Weights of a small contrastive audio-text model.
Training: adamw at rate 0.0009, batches of 256.
Data: trained on short read English sentences (LibriTTS-R), 26041 training examples, 149.4 epochs.
Rows from block 4 of the text encoder, named by matrix and row number. Each number is 128 + 24 x the weight over its row's rms, rounded and kept within 0 to 255. All counts start at 0. Numbers have three digits each. After the name is the row's rms in percent of the matrix's.
# fc2: MLP down (text_encoder.blocks.4.mlp.fc2.weight, 256x1536), inputs 1081-1127
fc2.1 110:160105104089144135112124171152146137137112162111109106097114132088105130191148127118127132118170131130155111140139110129083131099119172120166
fc2.2 094:172153140109170124136182121100170116155135134119132104127134131107128129132161150110142156105153153122115141105124123172158108130158158138094
fc2.3 098:124135108108145127115139127095157154141136135091115125115166138122101112069153137104106127136134108130150127126140135120128123117148107134094
fc2.4 103:103111134126129162110145136096137137153139117128100143147172138130121102089138143120155152164169168116151166119159175136152115100120152120109
fc2.5 108:113153157098100153119138148194097159179110147131170170108104101155142195138140142090134119145136157136120143101121213157119152137152164122154
fc2.6 095:156101126110121146102135174088140137163075113096121130088116132122111113099150119108181131127102110099134105150104140094157134135161144144133
fc2.7 106:129094136104120123193122144130109111170117125137130143155130112112144136180110130107130116124121175152136149155116118151155101118089122172111
fc2.8 102:116116122124129127142143094086152143134140105121125159133122142127085159150114159120165115114081168127116114136085114119126120106146118139132
fc2.9 096:101155114116119157112168113108119102137180129117144131086152129083139163121118082121141127120120217057115130142154098118155109143092146155112
fc2.10 098:104093119194129102133133112110106147117104150159165112130129133124122115133095106106130098128147134084133132135146153140109140128096120139130
fc2.11 105:137092129096127096119155161159156148134167118139100127110123106121112083148160112141097108117098141079118150164141079112163106140095137126128
fc2.12 095:146132083147119120101116139121121135139123107151140138136143135144141117114171131150093138144110130135137129131143157144155131108105114130174
fc2.13 093:140110118115111088153136079148157197152097157088116145116091116116115132097121164091110081128096115137126128118114097171099097122094117131142
fc2.14 091:109141106133140118142148157144140105104118145130139108094137121097133074136109125101125077119135143080126133167152124101137121108132107127115
fc2.15 108:132153144146132145121177191147142103117177152128138158142104111123089159125165081142190123115116133105105138139079130114123124119126158151097
fc2.16 095:103135124071100132133115126170107167107141121134109140100147151127138101122120163151145131134114138095109124130106136136113128106149133127126
fc2.17 091:139143133093160160145121138121115117168145164133175096166108154121127072134144107093148143136102122153114125122101139122155113151121147110146
fc2.18 104:112182126117156073102130076121117132137126113123124105171157129114094182127162144147112108107134089118102178101153113121141127138158121125127
fc2.19 096:143125104119159113128133154169107164125130120117099117126098139141124107111177107204144167112137126120147117126131157129102109120156134148141
fc2.20 096:116114113174127143124138115051167097106101086137110170074106171152137146146129138116144173125127162143144113092126083135151130142151118151125
fc2.21 099:164164144137098146094151110107117110178151153140126108094170157114126162148169131111123122129111080083110113145130158112136134152126123124114
fc2.22 104:121131114182130117137141156108140109103156147158140111150115148108140121101169146141143175108130129117128092114097138127137107129090137125134
fc2.23 103:134200115145141131159109128115132136094160147123136141154116115208147132147087168126104108094111112126150119131139114174155123112207120121105
fc2.24 096:163145179157140159109136119142129147096131140154161158161113157106142159137163121153154121113134132139144075112154121114134125170116112130112
fc2.25 109:147160122117111121140136173105126159161133130106111167107174096098121155098165150124123179132129093073116172137105131126119112132153113075095
fc2.26 099:121117111142139138184101136153131113106126144141125129076127151143141120098109106090140079127128113070095150170158149093146123155083162112124
fc2.27 111:139135114092123120138133084158087106147162099127131142112126152169114193107083093131114105118131154143066157113093100159125098171152143124096
fc2.28 100:105107120095132167144148143120163096124102127140135133118147104146130046125115150113110108139118138131107095144138144094119132115134148123116
fc2.29 096:132117146148125146106158122130079103119104117122137078169143121122106108147113160138142087140131108121144126101146116115137098149094162167109
fc2.30 103:083102137112119153146141159122131111146111093126116140102127120128130114109024147113143065120168154120170165121130166110128137125160118154142
fc2.31 097:149155130121156136093143146138104141141105162135114152131114112116132088140133077124170114122156106091159150149152183148081148110150105124092
fc2.32 120:138125134173118145143120105136144169145135106131120133128131127123132169134128130123112139113126136119122139109121129160140083144136132108104
fc2.33 108:126144160118142108124118147141120155114149109122101120141095134133138214129150120141106102176127086112126157111116155173080151147149140137175
fc2.34 103:127118119103186130098130138097118126167112109134177119115139144168151103173133133170132141163099151117120122143135128129128132101118141139147
fc2.35 098:148169115107132136130132123129145112125086149087121118167133113121158086152090134130119154142120112119137088093139153108121107090124144122182
fc2.36 104:140150137160147120115132176139119152123121070145140129131132149166152130108084115164136165128153186144120112129081165129131109155138111131117
fc2.37 102:091145155133142151128128144066159125127146127106097107134096151124112154121119160117107076154157126125170105137160133115154145086166114109135
fc2.38 096:127145130095116090105110107118140154113158147110140154132100147130152142112106168122119127155106104129141117134141120154129112101165119131145
fc2.39 094:056122138188132116167131073112100146092145100089097103161132108144125143129112123135164178124148116110131130111117136140103121124127127112155
fc2.40 110:178121161138137150136134141176171124138088121109101169139139117111095122070109135123128110093147149120128119137135184120156128101152112133137
fc2.41 103:123149101138151131135118141191153165176105129082118148125101101146125106159143113141105107137140120110135179126107100115094154102146097122178
fc2.42 096:086092157124143164121109117142155125130090146124110100128118111161108118122152154159147125136099099180134145147125058135108118109120112137091
fc2.43 101:125117146091131084128106182131132122151154116178107132109133158154140080143125142143169087152130085157135130145132149094111165110098117123119
fc2.44 101:095103139139109157123133131162107152119133147173122150161151144134099145144113088142129141126125180099115076135117129163147140101113151131095
fc2.45 095:153149147144144127136120144104149153067115156119115113172075105156152129166161083100109132117139159077115125132161130126164128106120119108135
fc2.46 102:173118133101155127159152191112122112111134131169157112154120146116117132111123134140112145141134140113163130145158137112185109144120108129066
fc2.47 100:105174127158151102151106165126163091126117149110137106127121119122143181134097095103143136097135101139150121104116144121147127132115114120110
fc2.48 109:111118127122167123114129155102107133148097102093120142114185124171113151140107126142130154155121150127098098140159146133146132126131154132125
fc2.49 096:115122143119171135099130164099142080132107127153131120155172121109110071160137144168144123111133129122155122160135166101124109181104097138153
fc2.50 110:130136101109144113120135113112133148122101162084125144113144146114160150137111092143077102125120150146136148059143154103083158109105100148149
fc2.51 101:103178107099115137138143098185136095122132118093130113141135112126134141104148126135124055115093136127110090126110119143116109120133116142112
fc2.52 096:148114129106129103144125122147148142092159154082103107169153124141101085133145114138172136123113162136098138136140127128126125159145107093120
fc2.53 097:147101153121117100102134158147153165142105154121098159140125137137147042099141133095133144112128137133131132111135128142118162113191112120139
fc2.54 098:140100132125119134145103143133158135108133133184174086119126131090110078130129117163113081138111096103151111156101122114154118113066150117112
fc2.55 109:119129154111164128103151149117162119116125118139142106129110099111102132199124151111120117159137128133110146149116107107124144141123138130140
fc2.56 102:155141168083105114101108168146122084125147116124126154092092151182142159169085131144100127179120115077143126120101082127108126113122176110121
fc2.57 093:159105128139137096112133130097131142099165100173156118117132128142121166173105141134134131151108117176147139130103157129105127143121113129102
fc2.58 105:152142114157142118153116109124109103078106172130139164163120125171092116161169115121119140121156159134142120149144112177184133092118155132131
fc2.59 094:156137124107122112144139115126112139150145099152149134103145119162126098149113105163115151104122137177121110148159173117117087113142144103148
fc2.60 102:171110117172134114155106110166134125155091133141142151115106137130141133109159115104106133137160110105165121125132106104130135134109098110142
fc2.61 099:143138127137154126091129091100103122155118159115126116103132139125153091159163133107104126118110147153128116137179079145110121159138165143141
fc2.62 092:163121100118143097086112132143142156143125141093107097095128144100134092117111089057154091148128134139170115089119167059112136115128129128136
fc2.63 106:077124134094158062111106125085144156143131135102145120105141139101110087113096151101112080121107119106136148103115138102134131095081112123137
fc2.64 099:137130124178159130120100180158143162123110154140163131169096110120130092119112158145136168110097146119147123127140169128119124117093075095156
fc2.65 105:160130137122129116124138131129113108153104110143134173102163097113098114140084121153155125114187106120124110111146152145122110156152151121119
fc2.66 099:168144129148137110106111131114103123133117126088148150125163107109090162168150121128110111125148081090127157167134131134110130145111136143088
fc2.67 104:123135098086127120169125134175145108116191129115123085165116151095118187114164149088108125130124096112134124121108120170129156113120081137149
fc2.68 094:128081124126118093145112152087115101130120115139141130147152163128128166111132167116104132126140137151115166126166054119102151116133110117155
fc2.69 094:091120165162161144103128065147143118151144095116131114114157148142135099124130157138180140157141146109162147175166141108124138156142158126135
fc2.70 097:144143111090143121116152122156154154144133119115100106106163112120111115125141104122106113143175107118120123131139169110051129112079123152100
fc2.71 104:128127151078133127126133102137141096118151138179136126111098128158109155096120099123097120121119050109119115069111099115110160115136117122132
fc2.72 100:094145136110116145114126138119119157156108097119136117126115152132115127124117134110112101126124103111112113136132142131102122107107094107165
fc2.73 094:090114152146111159143156157148156129132116113124152107095115130132119113083112132108161132145124144117138163133127136178150143116128157176154
fc2.74 100:142142171088109151112096138112160129147136120111147140106109151102152144135111099158121112097095135112115112164157096118139119113136118147148
fc2.75 104:096092117078095088132151127164118112120095131172146128104132119113109119074114118131121065150109113139100116147133097111147159135124098119110
fc2.76 102:154135158125160127118136114088119112133092112172106116125114123141134055116140149145131170123156140111136138143110137115135104124165167104143
fc2.77 098:112113100081134089144102147092112129144162123113075096120124107112126130126145128111138134128135154085093144112174137098180130129094129125139
fc2.78 100:160154124144159110116111145126155089135112156108158114116144106114105061182192109151169095131155121123095120132093147141113098153113106148151
fc2.79 113:110137119137115091105126137119118155112115126108132137125081115122135112165115123141099133102131105115115123127129102102160137126100123103142
fc2.80 095:103135149123118124117116125093101114145076152115147162152102071125122131116154163158163117107095125106138141110126148178129119116091166130101
fc2.81 093:125113126143107090114124139150137142070096115192159139141103099152123114083127131096133128100108136143084147125132067132143133096134127172131
fc2.82 097:139122170149122163129157110088064117118152143113146131124136111142122182123146133125124131105109099119152132124140069170106127146148124096154
fc2.83 099:185123122132082164169111130147109079131143111123111101141115138123093127106202101148133158089153131167124128106152094150085138134107144123107
fc2.84 094:122121127101127141122136116139131121157133123185129151125168097118120131132136114132164092104097150163140124104110128151109123170144094106176
fc2.85 094:143158137121124110116160044102105075136139138099126147119094166157102132152085142099106138130115205145134123137137148121134124105125085162169
fc2.86 099:144171142173145150129163158133101128078123147146183113119100161146178147158101107119126113124095103122173101096174110123125103120100151140128
fc2.87 095:127137129138113100123112132110142093095139144133104127107074139114111149098148127094146097126148132086123104091102137092146137117062125123088
fc2.88 095:135089131157121145129136097131156132136147106115118097110108110138107127128114130106145156141113130135135102135118186161138132121131157114096
fc2.89 098:193123114129149109069153138122126131127126139128122113120108104131121125119139119159132112118129155147125103131099136163133110135160134124133
fc2.90 095:143131080136132090082125123134150125089112158160139135075114132104096168120138130138138143173143148133117149126133120104105127139150130092133
fc2.91 097:141109154155098086197156124114135132121128154135120145108124099156116092128117149149137167103142120124137117140141155084141167133105155110167
fc2.92 094:157157098120150131118153151140137152149182123058122122146135104106117126128152132148115102136113166135116146131134151109141139116109121129148
fc2.93 095:106142127160128132150121143110130128132101123117185096119110130155128087121124114094177146105097127130144128138111100111162113126075192125137
fc2.94 095:114123129122142109171126153099116142127053112163121139113144136125149144110097094107149147139103174151119104096125095109094123146112143128137
fc2.95 095:087093133115088084123054142123100094149119119161117133140096130168116144125113130114144158152128128118156132122113105115134099130086140118133
fc2.96 101:141118100151128113098120160070180159150126126103131170129131108127095069107112118139139107135178148098106122124182164125128092096133110131076
fc2.97 093:142127098104176149154095100167182140122158120117104141129113157129090076132179143152121073149112175128116134155157116158139153103103133141121
fc2.98 094:138132109154118131115129043096125157075174127109131115128155099117110080102143148086127148131133134125092101105110127125159101156178119139119
fc2.99 099:151138116124144133118111183138153117157133112150147135117162108099152125132113144125100079111122118102131099094113084092132120117129157083161
fc2.100 107:121170108141151108157142119169124132112095133158138140152085121111157193148114122127138117147132131123146128080075108130142117124134068131146
fc2.101 097:120132122171147121184126167143140121126124152114101126162131106119165117181138161127138131111122136125129134145121106128186151150126097112147
fc2.102 111:116107120095157187110121101165120163178115138082139116130149117143146139153103150084120163101149171140123139148139158101113118140145102150127
fc2.103 095:094094152145165167091092121133135119126083118157123100166161127152129159146153132159145121148094164168110110156137079142124156050164171121121
fc2.104 105:140139129112124140131077127140111139153152118132132127099105129082184121157130090135102147128135092123080139107142154166097127137139143139141
fc2.105 099:153101114095154127118101116147135168121141137070109121108165098139144106143117142132120109121157166138116124137129113076108109080188167139143
fc2.106 092:136156128164129166143140158154145152116122082157134111136118147135126091131107111148117168143118166117135149106109122140134147134119082125129
fc2.107 098:122129134122128145167122110152111127112141131080100138148138090127156126154140160092123140134145157135120145151120118169138108085194120150125
fc2.108 097:173118148152086096141156082116094159143099106136119127134098158102107138105120133096147149145113100125162152123189103106126127141144131101140
fc2.109 096:150120144089097120144138125078119138086170138120156124112155167096126100111143128093081109139133097128107118105153115131116134132139160123140
fc2.110 095:108109134113086136109066147124157151134124111163132161103141118128111127131112117165140067120147125157085120116137137166137145110117148122093
fc2.111 098:106113123101123144141104129139104115103114145136111113121146154115152156148123159190122144130115148117104134115158112124094131134111161121098
fc2.112 096:144140123086154156103122107126126084096098098138124115132121110124107139127118098159148105122134133130133112137124092143086104115132117143157
fc2.113 100:124106124112135148070134100157096102117118110141112153125153122119115083118082130111136125095134112166095084113124130127114169139184119144137
fc2.114 096:115146111148146155090110138119107073133142129159138100133182108146168100140140136177119107127154124148110181133128143112084152153114118100127
fc2.115 098:153128136091132048181096112101151138112144130068112143091115120101164136149157139126139151127133126111128143121131144126115125123153106106154
fc2.116 101:152166113118141145160148144124088094121146140116148102139089171167112113169122140137148163143117135141148119159145082162119118104097123173140
fc2.117 097:128135147116133111127087111081117142157170136086120153120119142157176149146125140085099135160080145121130138169110127158121150116111126127114
fc2.118 096:122127134121107129149142095105157124170137113163111145144144130140140187118110117157171163124146135119131114117124169098123104149114160119137
fc2.119 101:130119139129130085159109139142164130105138125122138135132116168081117128140107093064115147139159114096142137070104171086147165152122156098130
fc2.120 107:133103133147119130138152152160144134095124135107153137104146126126127120125152112128157166132105097096098108163073093078140122103134105125097
fc2.121 091:087129117132138163101119152092101169141143104145127127087126132146141131140112140138131157122167155118104111133141105098116103095178195129086
fc2.122 096:130160124140124126083131151100132148169134110108101133110121149151133179137172114150149160134133104109164116124139186137119107104146160163082
fc2.123 108:172143154177127125102131118089117156133111117093123118111141124086100062116136138133122148127161120113136124139151113105130087133100170125127
fc2.124 100:144160117131110194130137169139126098157118128103132122108194150104159123118084138147121135093148136166152106165115189120142121131116129115129
fc2.125 093:134157134113137106141138111098158127099170097120090134120125137153076146144096120116089084145143127145097073120083084103130132115153136146108
fc2.126 097:138109144089093092113115105097129110099142142141086132140158112136104101156123134125140131102130153137101089115105149149155134134166100113126
fc2.127 106:131103097114096098121132123127086107127125134125111136093093104203115185182162161124085152153086039155103144147115071151094101118086136105104
fc2.128 107:123096143101171168136106114105113121117083101150144138115162112106139098130132158150153142137124098158106083118132108157109143117161087141106
fc2.129 097:111077116098121157166136111195124101126108106099107157125116095109132120129168137137093117157077138171126149134141118196132140122112106138137
fc2.130 102:119124163094149080152185111081137136146137130097127144090105118114111156144086124098173083167136116173135097133132133100146094087100150132105
fc2.131 103:115106142129116123146144145096110116132070120145110146119081119139096106143128101134177119121126109129121143114135132180121162123124120128112
fc2.132 106:134134105141112128120098155124128098145135143120190110132150121106109118152097124164164101143143113110129146131119127114163104125137128138138
fc2.133 095:126117105028121157150109116158129101091124115193139105133135137135149147155166154135149126112110121107085118152097106160139114162148122106147
fc2.134 108:112119108160133159092115147140118142107083125113106140134148155120136114103116147115130122139107139158135139141147153098171164110203080138130
fc2.135 107:108184103149109104146133146112146151085141138156139124163151135143130157175166118087146165128135117129150139106134155192106154194126141116109
fc2.136 098:136149150117165111074158118103151154137145135136131120158129150137133097138116195118134125135133145116194138155128091169123144157123132173122
fc2.137 094:164158132153102154088139137103098131111150109074131125125082165162118150131167153105119152144155139102116164176143121128152109152121171152108
fc2.138 092:158147132122158129129111087094094121136121115110123110141108156126152156115169150156136126149167151156107107083126162112178133140153129125145
fc2.139 099:132121141152089077134158113084129148153147125111139160153145154115106179098107123108145134144147112151173083076104142135181085140203094120138
fc2.140 098:138104103115143098119136113151111153160144142075061132108122146138134177169155094139140122100114084136141131112112160094124132179112146108090
fc2.141 099:129149125145117126096122152109134147145076130119122117142139084172135135098127128122107115106108114089138112112163121111142139122095167109174
fc2.142 104:113136114091118147090125127122133104140142148151140141146161123113143121152074136128082109125153109113110106133159150089125133166130116148155
fc2.143 095:142172118144151137137109125099113152124175138104135111152157169165131113115147156086118185120105180090152158153154119142088157136159137108142
fc2.144 091:140129122122137121177153139117124127143133133106127140130110121137094140133135139112100117163111120172139101131131083116122101144141137069117
fc2.145 102:132117154085112122080129108159131107097100125125116149163098154117137173094103133150082131146143126146113167119105089131128126113131192126122
fc2.146 105:132139115158131128107117174099115097143160144131126132092126135143128074146111126176094157107152157152144119166128108115123127140145163141108
fc2.147 100:120165086136151096116140108098143156094116120145078129132096111121130166160132111202116098113120122162130083075141120142106124087132122117103
fc2.148 102:134106141156126143156120134120137084142145117166156165130111150095099151131111111174148137124120118156131095136124129096152141142127135110139
fc2.149 095:132143129138146109138129123124133124131119107113115135145126156115145138140141120062148112127107090112131108122150146088126169144128111134151
fc2.150 094:129159133151173134120166149144169092149079123133110120122130142115127168089133126180110158128127139111121114137134154143169143144132132141133
fc2.151 096:174136145151115157178135120166114114152125093117145136187126170122103118116141141141141138122140151104133138130122186069108123122109088138137
fc2.152 103:125122128140136129126133134125171128165103114121132138095162152114135081080111120110165097164181122115131103135122186153166126132118141151167
fc2.153 096:137121136151151124143116108179173148080133144124129129143131164151134095143127158170119089136130154161127136174185150153084152154118107145120
fc2.154 113:163144094131148163102121085147188158137169173116084113105186135148158110111109121120105147151117166114112128155139179137107156115133111116133
fc2.155 093:109127150134138116113138145083142128107130105096107087131104137137156117132145130141115152133138151118115109143140115122098104107092151140144
fc2.156 099:156126094170138127113144122131106094128141126161157123130114109103128099153132125127102164140194091088124181167144132161114111111115142100096
fc2.157 099:103147140124125150126113150158051155102148102114143080106150120112137083110102174138093108125138148121125115108131128114082167130151156125135
fc2.158 100:090111137096132170093130116094125156119115143120140149128154083115117113130089133100167117144150136156108150134100146103088110073115148140118
fc2.159 115:135145115173123129107127141205109090100176142143153148160140144111123144102112116146133135106092183117136127161120125116129138147157110137137
fc2.160 101:148175112109138104125114127132141181143121134124162148124119080151102106085109149117136100132150145109145132164123171140151109090163096136126
fc2.161 100:122109105115160134124133181094151138113143172129155113099139101123112085073096108098111117137103085130141172162126140112136113123133144144142
fc2.162 101:126115090105104148129122121145120166137128160101102130131131118149130092164094103079138144117130108135092132153095165062136147136104142113163
fc2.163 104:119129122158087126144131128173131107157140124158131127124128129087148178144154123152146143078138125135135113132098145134125130159108175137125
fc2.164 096:114139119149101108166152097111113092096070137175153124109116131119176084109139083133127118140078155115111094113112124143174097163117161105117
fc2.165 102:126123143147083131129127128153125113126127122098130096126108121136138158132143130167123118105122097126128155126112089092106156157117135128110
fc2.166 105:119176119154126138113113089070106112092143139176114110156146151164148159138122149185140114116119163094118148131116122165186130147106121154103
fc2.167 093:069124126141112152093147147176111122140126082099150109150113159113132118133089132158122160188125109122124183099096158154150134114115115122131
fc2.168 103:135141130164123158138131084173128132108135136129141107172124093158127126117184091073077152099111166171105060126126119093162107125154135123108
fc2.169 102:146104162154130139178145090090113103125102112129082106151113148169104111076100100113147187118106107112149148091113136087154108150137158093141
fc2.170 112:086153124137134111128148085142093158119172095135152130148168144125171130140134147124126146132099108138121146157132100186134164088145116133135
fc2.171 092:126139152116112120090146140104160113129105146103138135090097151110120140144116120097090119168143051133104152095122095151119110133145107094126
fc2.172 096:167203145108154147134145080124150135112148171145140123120121162153116146129146111094124145156093140124186103104144101161150107137152168149104
fc2.173 094:128121102084116110150097099116135096109142153151131101111120124164120113142184143110113077101170100096098138129147109136153099171138149143136
fc2.174 105:152145148119124133133125162141113125146095137141128121136074137165123084149128126135140153143151095166144173145100119112064156138096116107124
fc2.175 100:135143158146121134120137143131141139142107139110128148147141123139107104134116119136137155114136176114097097123133132095080140124162170112132
fc2.176 110:110137157123137134091111103119131138136110142107109091128167092099136093113138123093096111136140112163161121126128128095078129115122134111123
fc2.177 107:128134129077111111177132124145122126112104114120144116151104122138150163145109106105096144143109115164140126079112138174141114100171109129136
fc2.178 095:149136142114113145147172132159116133126133143128116134123128126166121158144098133083109153130150082139137098182123125127131141171163130136085
fc2.179 092:109132076150130095098136173131113122163117128125095104145129145137104115063105166097118131107213104127130133118107175123133158113146120125104
fc2.180 101:130157127146110118125138098106128129139084129168114128126116156142143059126136145145110103154112142126092132135123080081140136120128105124142
fc2.181 092:138139165153130183137139099149122125152124131142118131103137101124134149130168154077160131130115143133136117157114122116144150088132123121142
fc2.182 102:155178125117115092127107190114108116124105124146138129091080136151126104132127111129127157121123101096134150109138093113112128115142147152100
fc2.183 100:125149106165132143103140136137136124145127108158175126121141148124124124126151113139109137101110144126141124094114127083154110157168100122092
fc2.184 101:098131090137101151161104069145122105075181152123129113123123124160139216121128130133157102120081122097124145111134115125134133145131123125103
fc2.185 096:136107123117080150108098122062155108105131092162112151144083129146135179108139120148122084096056073117131098117128123121182095134121146099180
fc2.186 103:149128120156117153162166113164092137146122132122156176139141161157104125144149113112176134084149116141154122139099126143176139129090148107179
fc2.187 108:123123126138121109140147129143163141098087108148117111155102114114156154112132170164113118147095109128163138111132116132121093139071095155140
fc2.188 105:117134141077095154140134071161119114115128125125131130156152176096146151092151123125129112124101110115136139118119152198125139126176093109115
fc2.189 110:108122110199098159151147107145121113109142110127135138149131161152119120151104111151143133081119111088120125148136122107187105131140115116132
fc2.190 094:152109120127117118157100103113088126130137142119093138141107113083094120113167153121095126123127125146166125132106083126154154131118134084110
fc2.191 096:126093164161122123121117156147121139103128097103127087153119115110139138154148145144091112099124091128143136095084099098117110132127173154130
fc2.192 092:124138126138090128091120168145123086168140125148132148100099096113138135143125128142131135112114088104158125093127158115160127098074130107142
fc2.193 103:108127134113105112160140124108151127136119133129159105118099142090137126129112134134098108171117105102112123130089139175146181122107158117140
fc2.194 094:134119131124136135085091146130133127112155115156164115108092112100117149118171096165154098147107133179130139109126099159061109125105153134114
fc2.195 104:123104142118107119158097165146130101166129150097139127110100127099142124129110113132156135117088146184124151145144102133086161127112157147136
fc2.196 103:095129133168107122134107153116149148173103095102175098150148152122133112156135124162152128116115172151118118110140147123193090126163119122153
fc2.197 097:102092129133191111074135131058105150127140123134162120112146114120137116111071119134108131127157131086147120158139161078140143136156133126120
fc2.198 112:149118145143146128087106118193094126126117142173113111159096148119159135143116105163127116120100117135135125140121182134087146139083129121110
fc2.199 107:146125129092130071151136094093089142168188154112108140078150088139105122094114165095135130141123067093161124104128194120134139136112143110136
fc2.200 113:131128161131171099121098147079130152171103159133130097134095083137106133177108137147136113175130119109140143151151147109103122114094145124154
fc2.201 099:103100122132104145131154097096149115096165119115112133157142129131139123101174111128165113087114089146128130156161140152132170163133094135143
fc2.202 092:152148128171140124132127158108124129086146127102130144132166172139077158113136126109121100143092115119060170129111121138100106089165125131160
fc2.203 104:103092119121147164130132158109174117181159124151111147125144110109120100106162149155149135133126126183114162128186129157084119133095150125083
fc2.204 096:093103121121134120138132160198160143108101134094185115111153151157159102153115101133111107112125103106113099178150120155148136145137101128144
fc2.205 099:136139137151137130122128167128144133148180149173135145135134141133152126128152105145098194077145137127131101121135111124180103152141140111108
fc2.206 099:094165134139094110111136153187161111131140108101160095123132137188117176148088145151140137127115171152150130177137116135131108120112136114146
fc2.207 095:088141129106113086137113096105089109112159163143102121111113141149144163136146090129125127132125138155136096119132134168091113123138183114103
fc2.208 099:102145134142146123114143134140096117156137091174142107115105150154150154118117166162110167116137109163135170147129132138135143153166105128086
fc2.209 102:138146137126118100131120109099142142157088148160141192138118093100120127138113136115133153130097145105118107123150157102144131120140096143102
fc2.210 102:147140150159168149114163183137137094115100132134167141129148158126102180117143159157132136129124100128126104103113152120115086170115178171103
fc2.211 097:110171109183112102089127139078088135108126119111147136139089114162133160168100162139110145110114119139117134098143139118141091113111163164146
fc2.212 098:122109117092117092167151121122114154082158119140161159134142119111129136108152104088127100107077151128101134133064067097136108123166163129091
fc2.213 097:138121094138138109143104123141104116110154104121118141152145155101156179134131126146137157115140134126139132134109070123125125087157137110137
fc2.214 104:155114126142137139108114131099133159083131162112122143108109136127107123156116111124104131147183130077090147131125086125117155101138116144141
fc2.215 094:135132127078118122158093102155117142129135122123116165124117104148146167081099105097161146110088103144118102118141136171124141101168107146143
fc2.216 100:137108120104138090134140099162129129117099121122124119128114112168113155147126138100122106142136108121160152145113150099122143147140141121105
fc2.217 097:146133142146090101121140137147152142065125145121094154113063144100107109118131168155113130136100112155106123139123067103134099154077118110122
fc2.218 095:124124124119142062091118124118158103106113129106155125117154149105103137118137114130160110137104153135130163121136133124179099125123119125113
fc2.219 104:119165114126086068130117126147131067130105130129119135165112093168130158179127140138105118143144186136154118121124100148165143174127114141152
fc2.220 100:097120130135127095165099099134112157103106074120117130144104122138101089136091137110128092150114137135104123136126122123139115101125113136129
fc2.221 099:156114111100119146139112140190136129065135151112125143164140119111124063113158156127121150155119173132096095121152119136154122113106060121109
fc2.222 106:085122114131145112113157151115152124134131181107131126075176119116103075112096098140153128148121148110097137172115154130128135125079185123166
fc2.223 100:098115138148099095151143104137166142100122116136153133149175144094122117140088144082126166105165161112157172135110131176146131119150134143120
fc2.224 098:124113136133116182103112130160151113147086125159168111118105082102160131112095098137120119125150157122161123128143116121148137110134100126183
fc2.225 098:096136129131094144115160164095113124139126115089126100108117115151123108125113166107125096148147116103142114133120114098114129102131137110083
fc2.226 106:136146111100137156095114151098135118125109139132129103115129137164108088150087159117105124147168135136130158150115198121099111155088146153161
fc2.227 097:154143153112145131128130120142125131171134140144127144129148128129093094112134134104115129135124140154128143143142106157120121184162143094150
fc2.228 094:156134116132122138104117089157120130144117104139127151146133112106171094097126161114148143130121124146120131106150112126118135110132115171127
fc2.229 098:135107130118124139135114111122132125171141135116093174150115109074134134111135123136148116156076131092152133127126152169141138159138083127132
fc2.230 098:165108145116088106115147133148139102129127139158162142146186131129120131170118152123093106131128184161121137116120137093150136111173095096129
fc2.231 094:119163091092153167144133169157109096164122132156108138138117121170111165106148106169136119129116112102136115102137125115085125112107161169145
fc2.232 098:149079114160145141114090094163116090065043103124136127129102126120157131108135091126104119083153146135120123125109104089098146106118129126117
fc2.233 099:103125134121127143159086080159110128088115116171132142127123137105151134118125110128131139144103161137120125119129107164126117129146092164112
fc2.234 103:142165084125139141121113139147074117166126122097101136102102120129135148114133132107151155109118126121120141133114123103106112144152109118148
fc2.235 096:141124150147123163160131174119105138115101150138106085170158162116141184129150152155124140146119115113171141171130149132101125178121156114110
fc2.236 107:162107163102141132145100078148112109159113118102119119127174132135130151121158121090157125142155116125157139161097119130106130151139107132124
fc2.237 097:111123121114137122133121119125095106152153102150142158098153132088127097179160115188165123158126163147130109154141090120105090147161140112115
fc2.238 103:106140136093146165172133087134150137113142144079123125107169146140121119113107118099106119103147174121122108144144184114101156139145122128120
fc2.239 104:100171143165157134140143184159123132137147085157133164184150160120124169119122160185164156106135159098160143095146157114147114139135114177107
fc2.240 101:105139124128092148115110153118141110168111112168157127163130126075150112078086108145165136157116156121142143135135123182146116118135135114161
fc2.241 099:141117161137125100123120105155109151134174114121155166102123110109114135092055132115160172141141082109125124152119144119138127146126120179135
fc2.242 101:094106127148117106142129155075128123109105157137140122116136098118096106094137099114172066118120100123129108136138094159168130113108104142116
fc2.243 096:137100106135130156144150108145156112162082121148113092134160130108088105100180130097124071137149168161072130130107094160128112100146139148174
fc2.244 100:147152146144081115105112082138104144127129108146118092076118166096127154138145154116115137145127165156121125095127154107129139147140101116111
fc2.245 098:132131127138087197146137105138098138121114144105104145113140152094124112142097142134151120142120137137144089085147168123096156127182125118123
fc2.246 098:114141095160110133170121081162124120128140162127112128125142131153146127114114143118157174121135179158184118089129117129117156131129106149152
fc2.247 112:089087125087140115123117097117083126118156119102114151142141134116119150114137127129132061129150098101096178096119195131110118099122142108174
fc2.248 091:130118123114135105096182100160182133114138103081121132162171115146129118121110153127141193117094125176142125141112121182141167090141089149137
fc2.249 097:096115105090127146108122116120098129125108151123103125127134135149130116125098149094121188141145142125109121107115070138140127091170146140133
fc2.250 103:157114159127140143125090172172144125157117125120103096166084125110135137169122114132116063129133127112133156108121088139131109089090100123118
fc2.251 103:125069099149125140194121140156151108128134147125101150132091127123094136072124105114155111113105147145129125127134083154136139092100113143145
fc2.252 099:074131153111156148055127085121131131121149140136153120133106150139121163144156162096129107105147109162093141146142145113151122143146106160122
fc2.253 098:133121169125157154152128134134175103145164072126116127131162142107168184122152087141166131097138139108135133101104141136128147176125130159183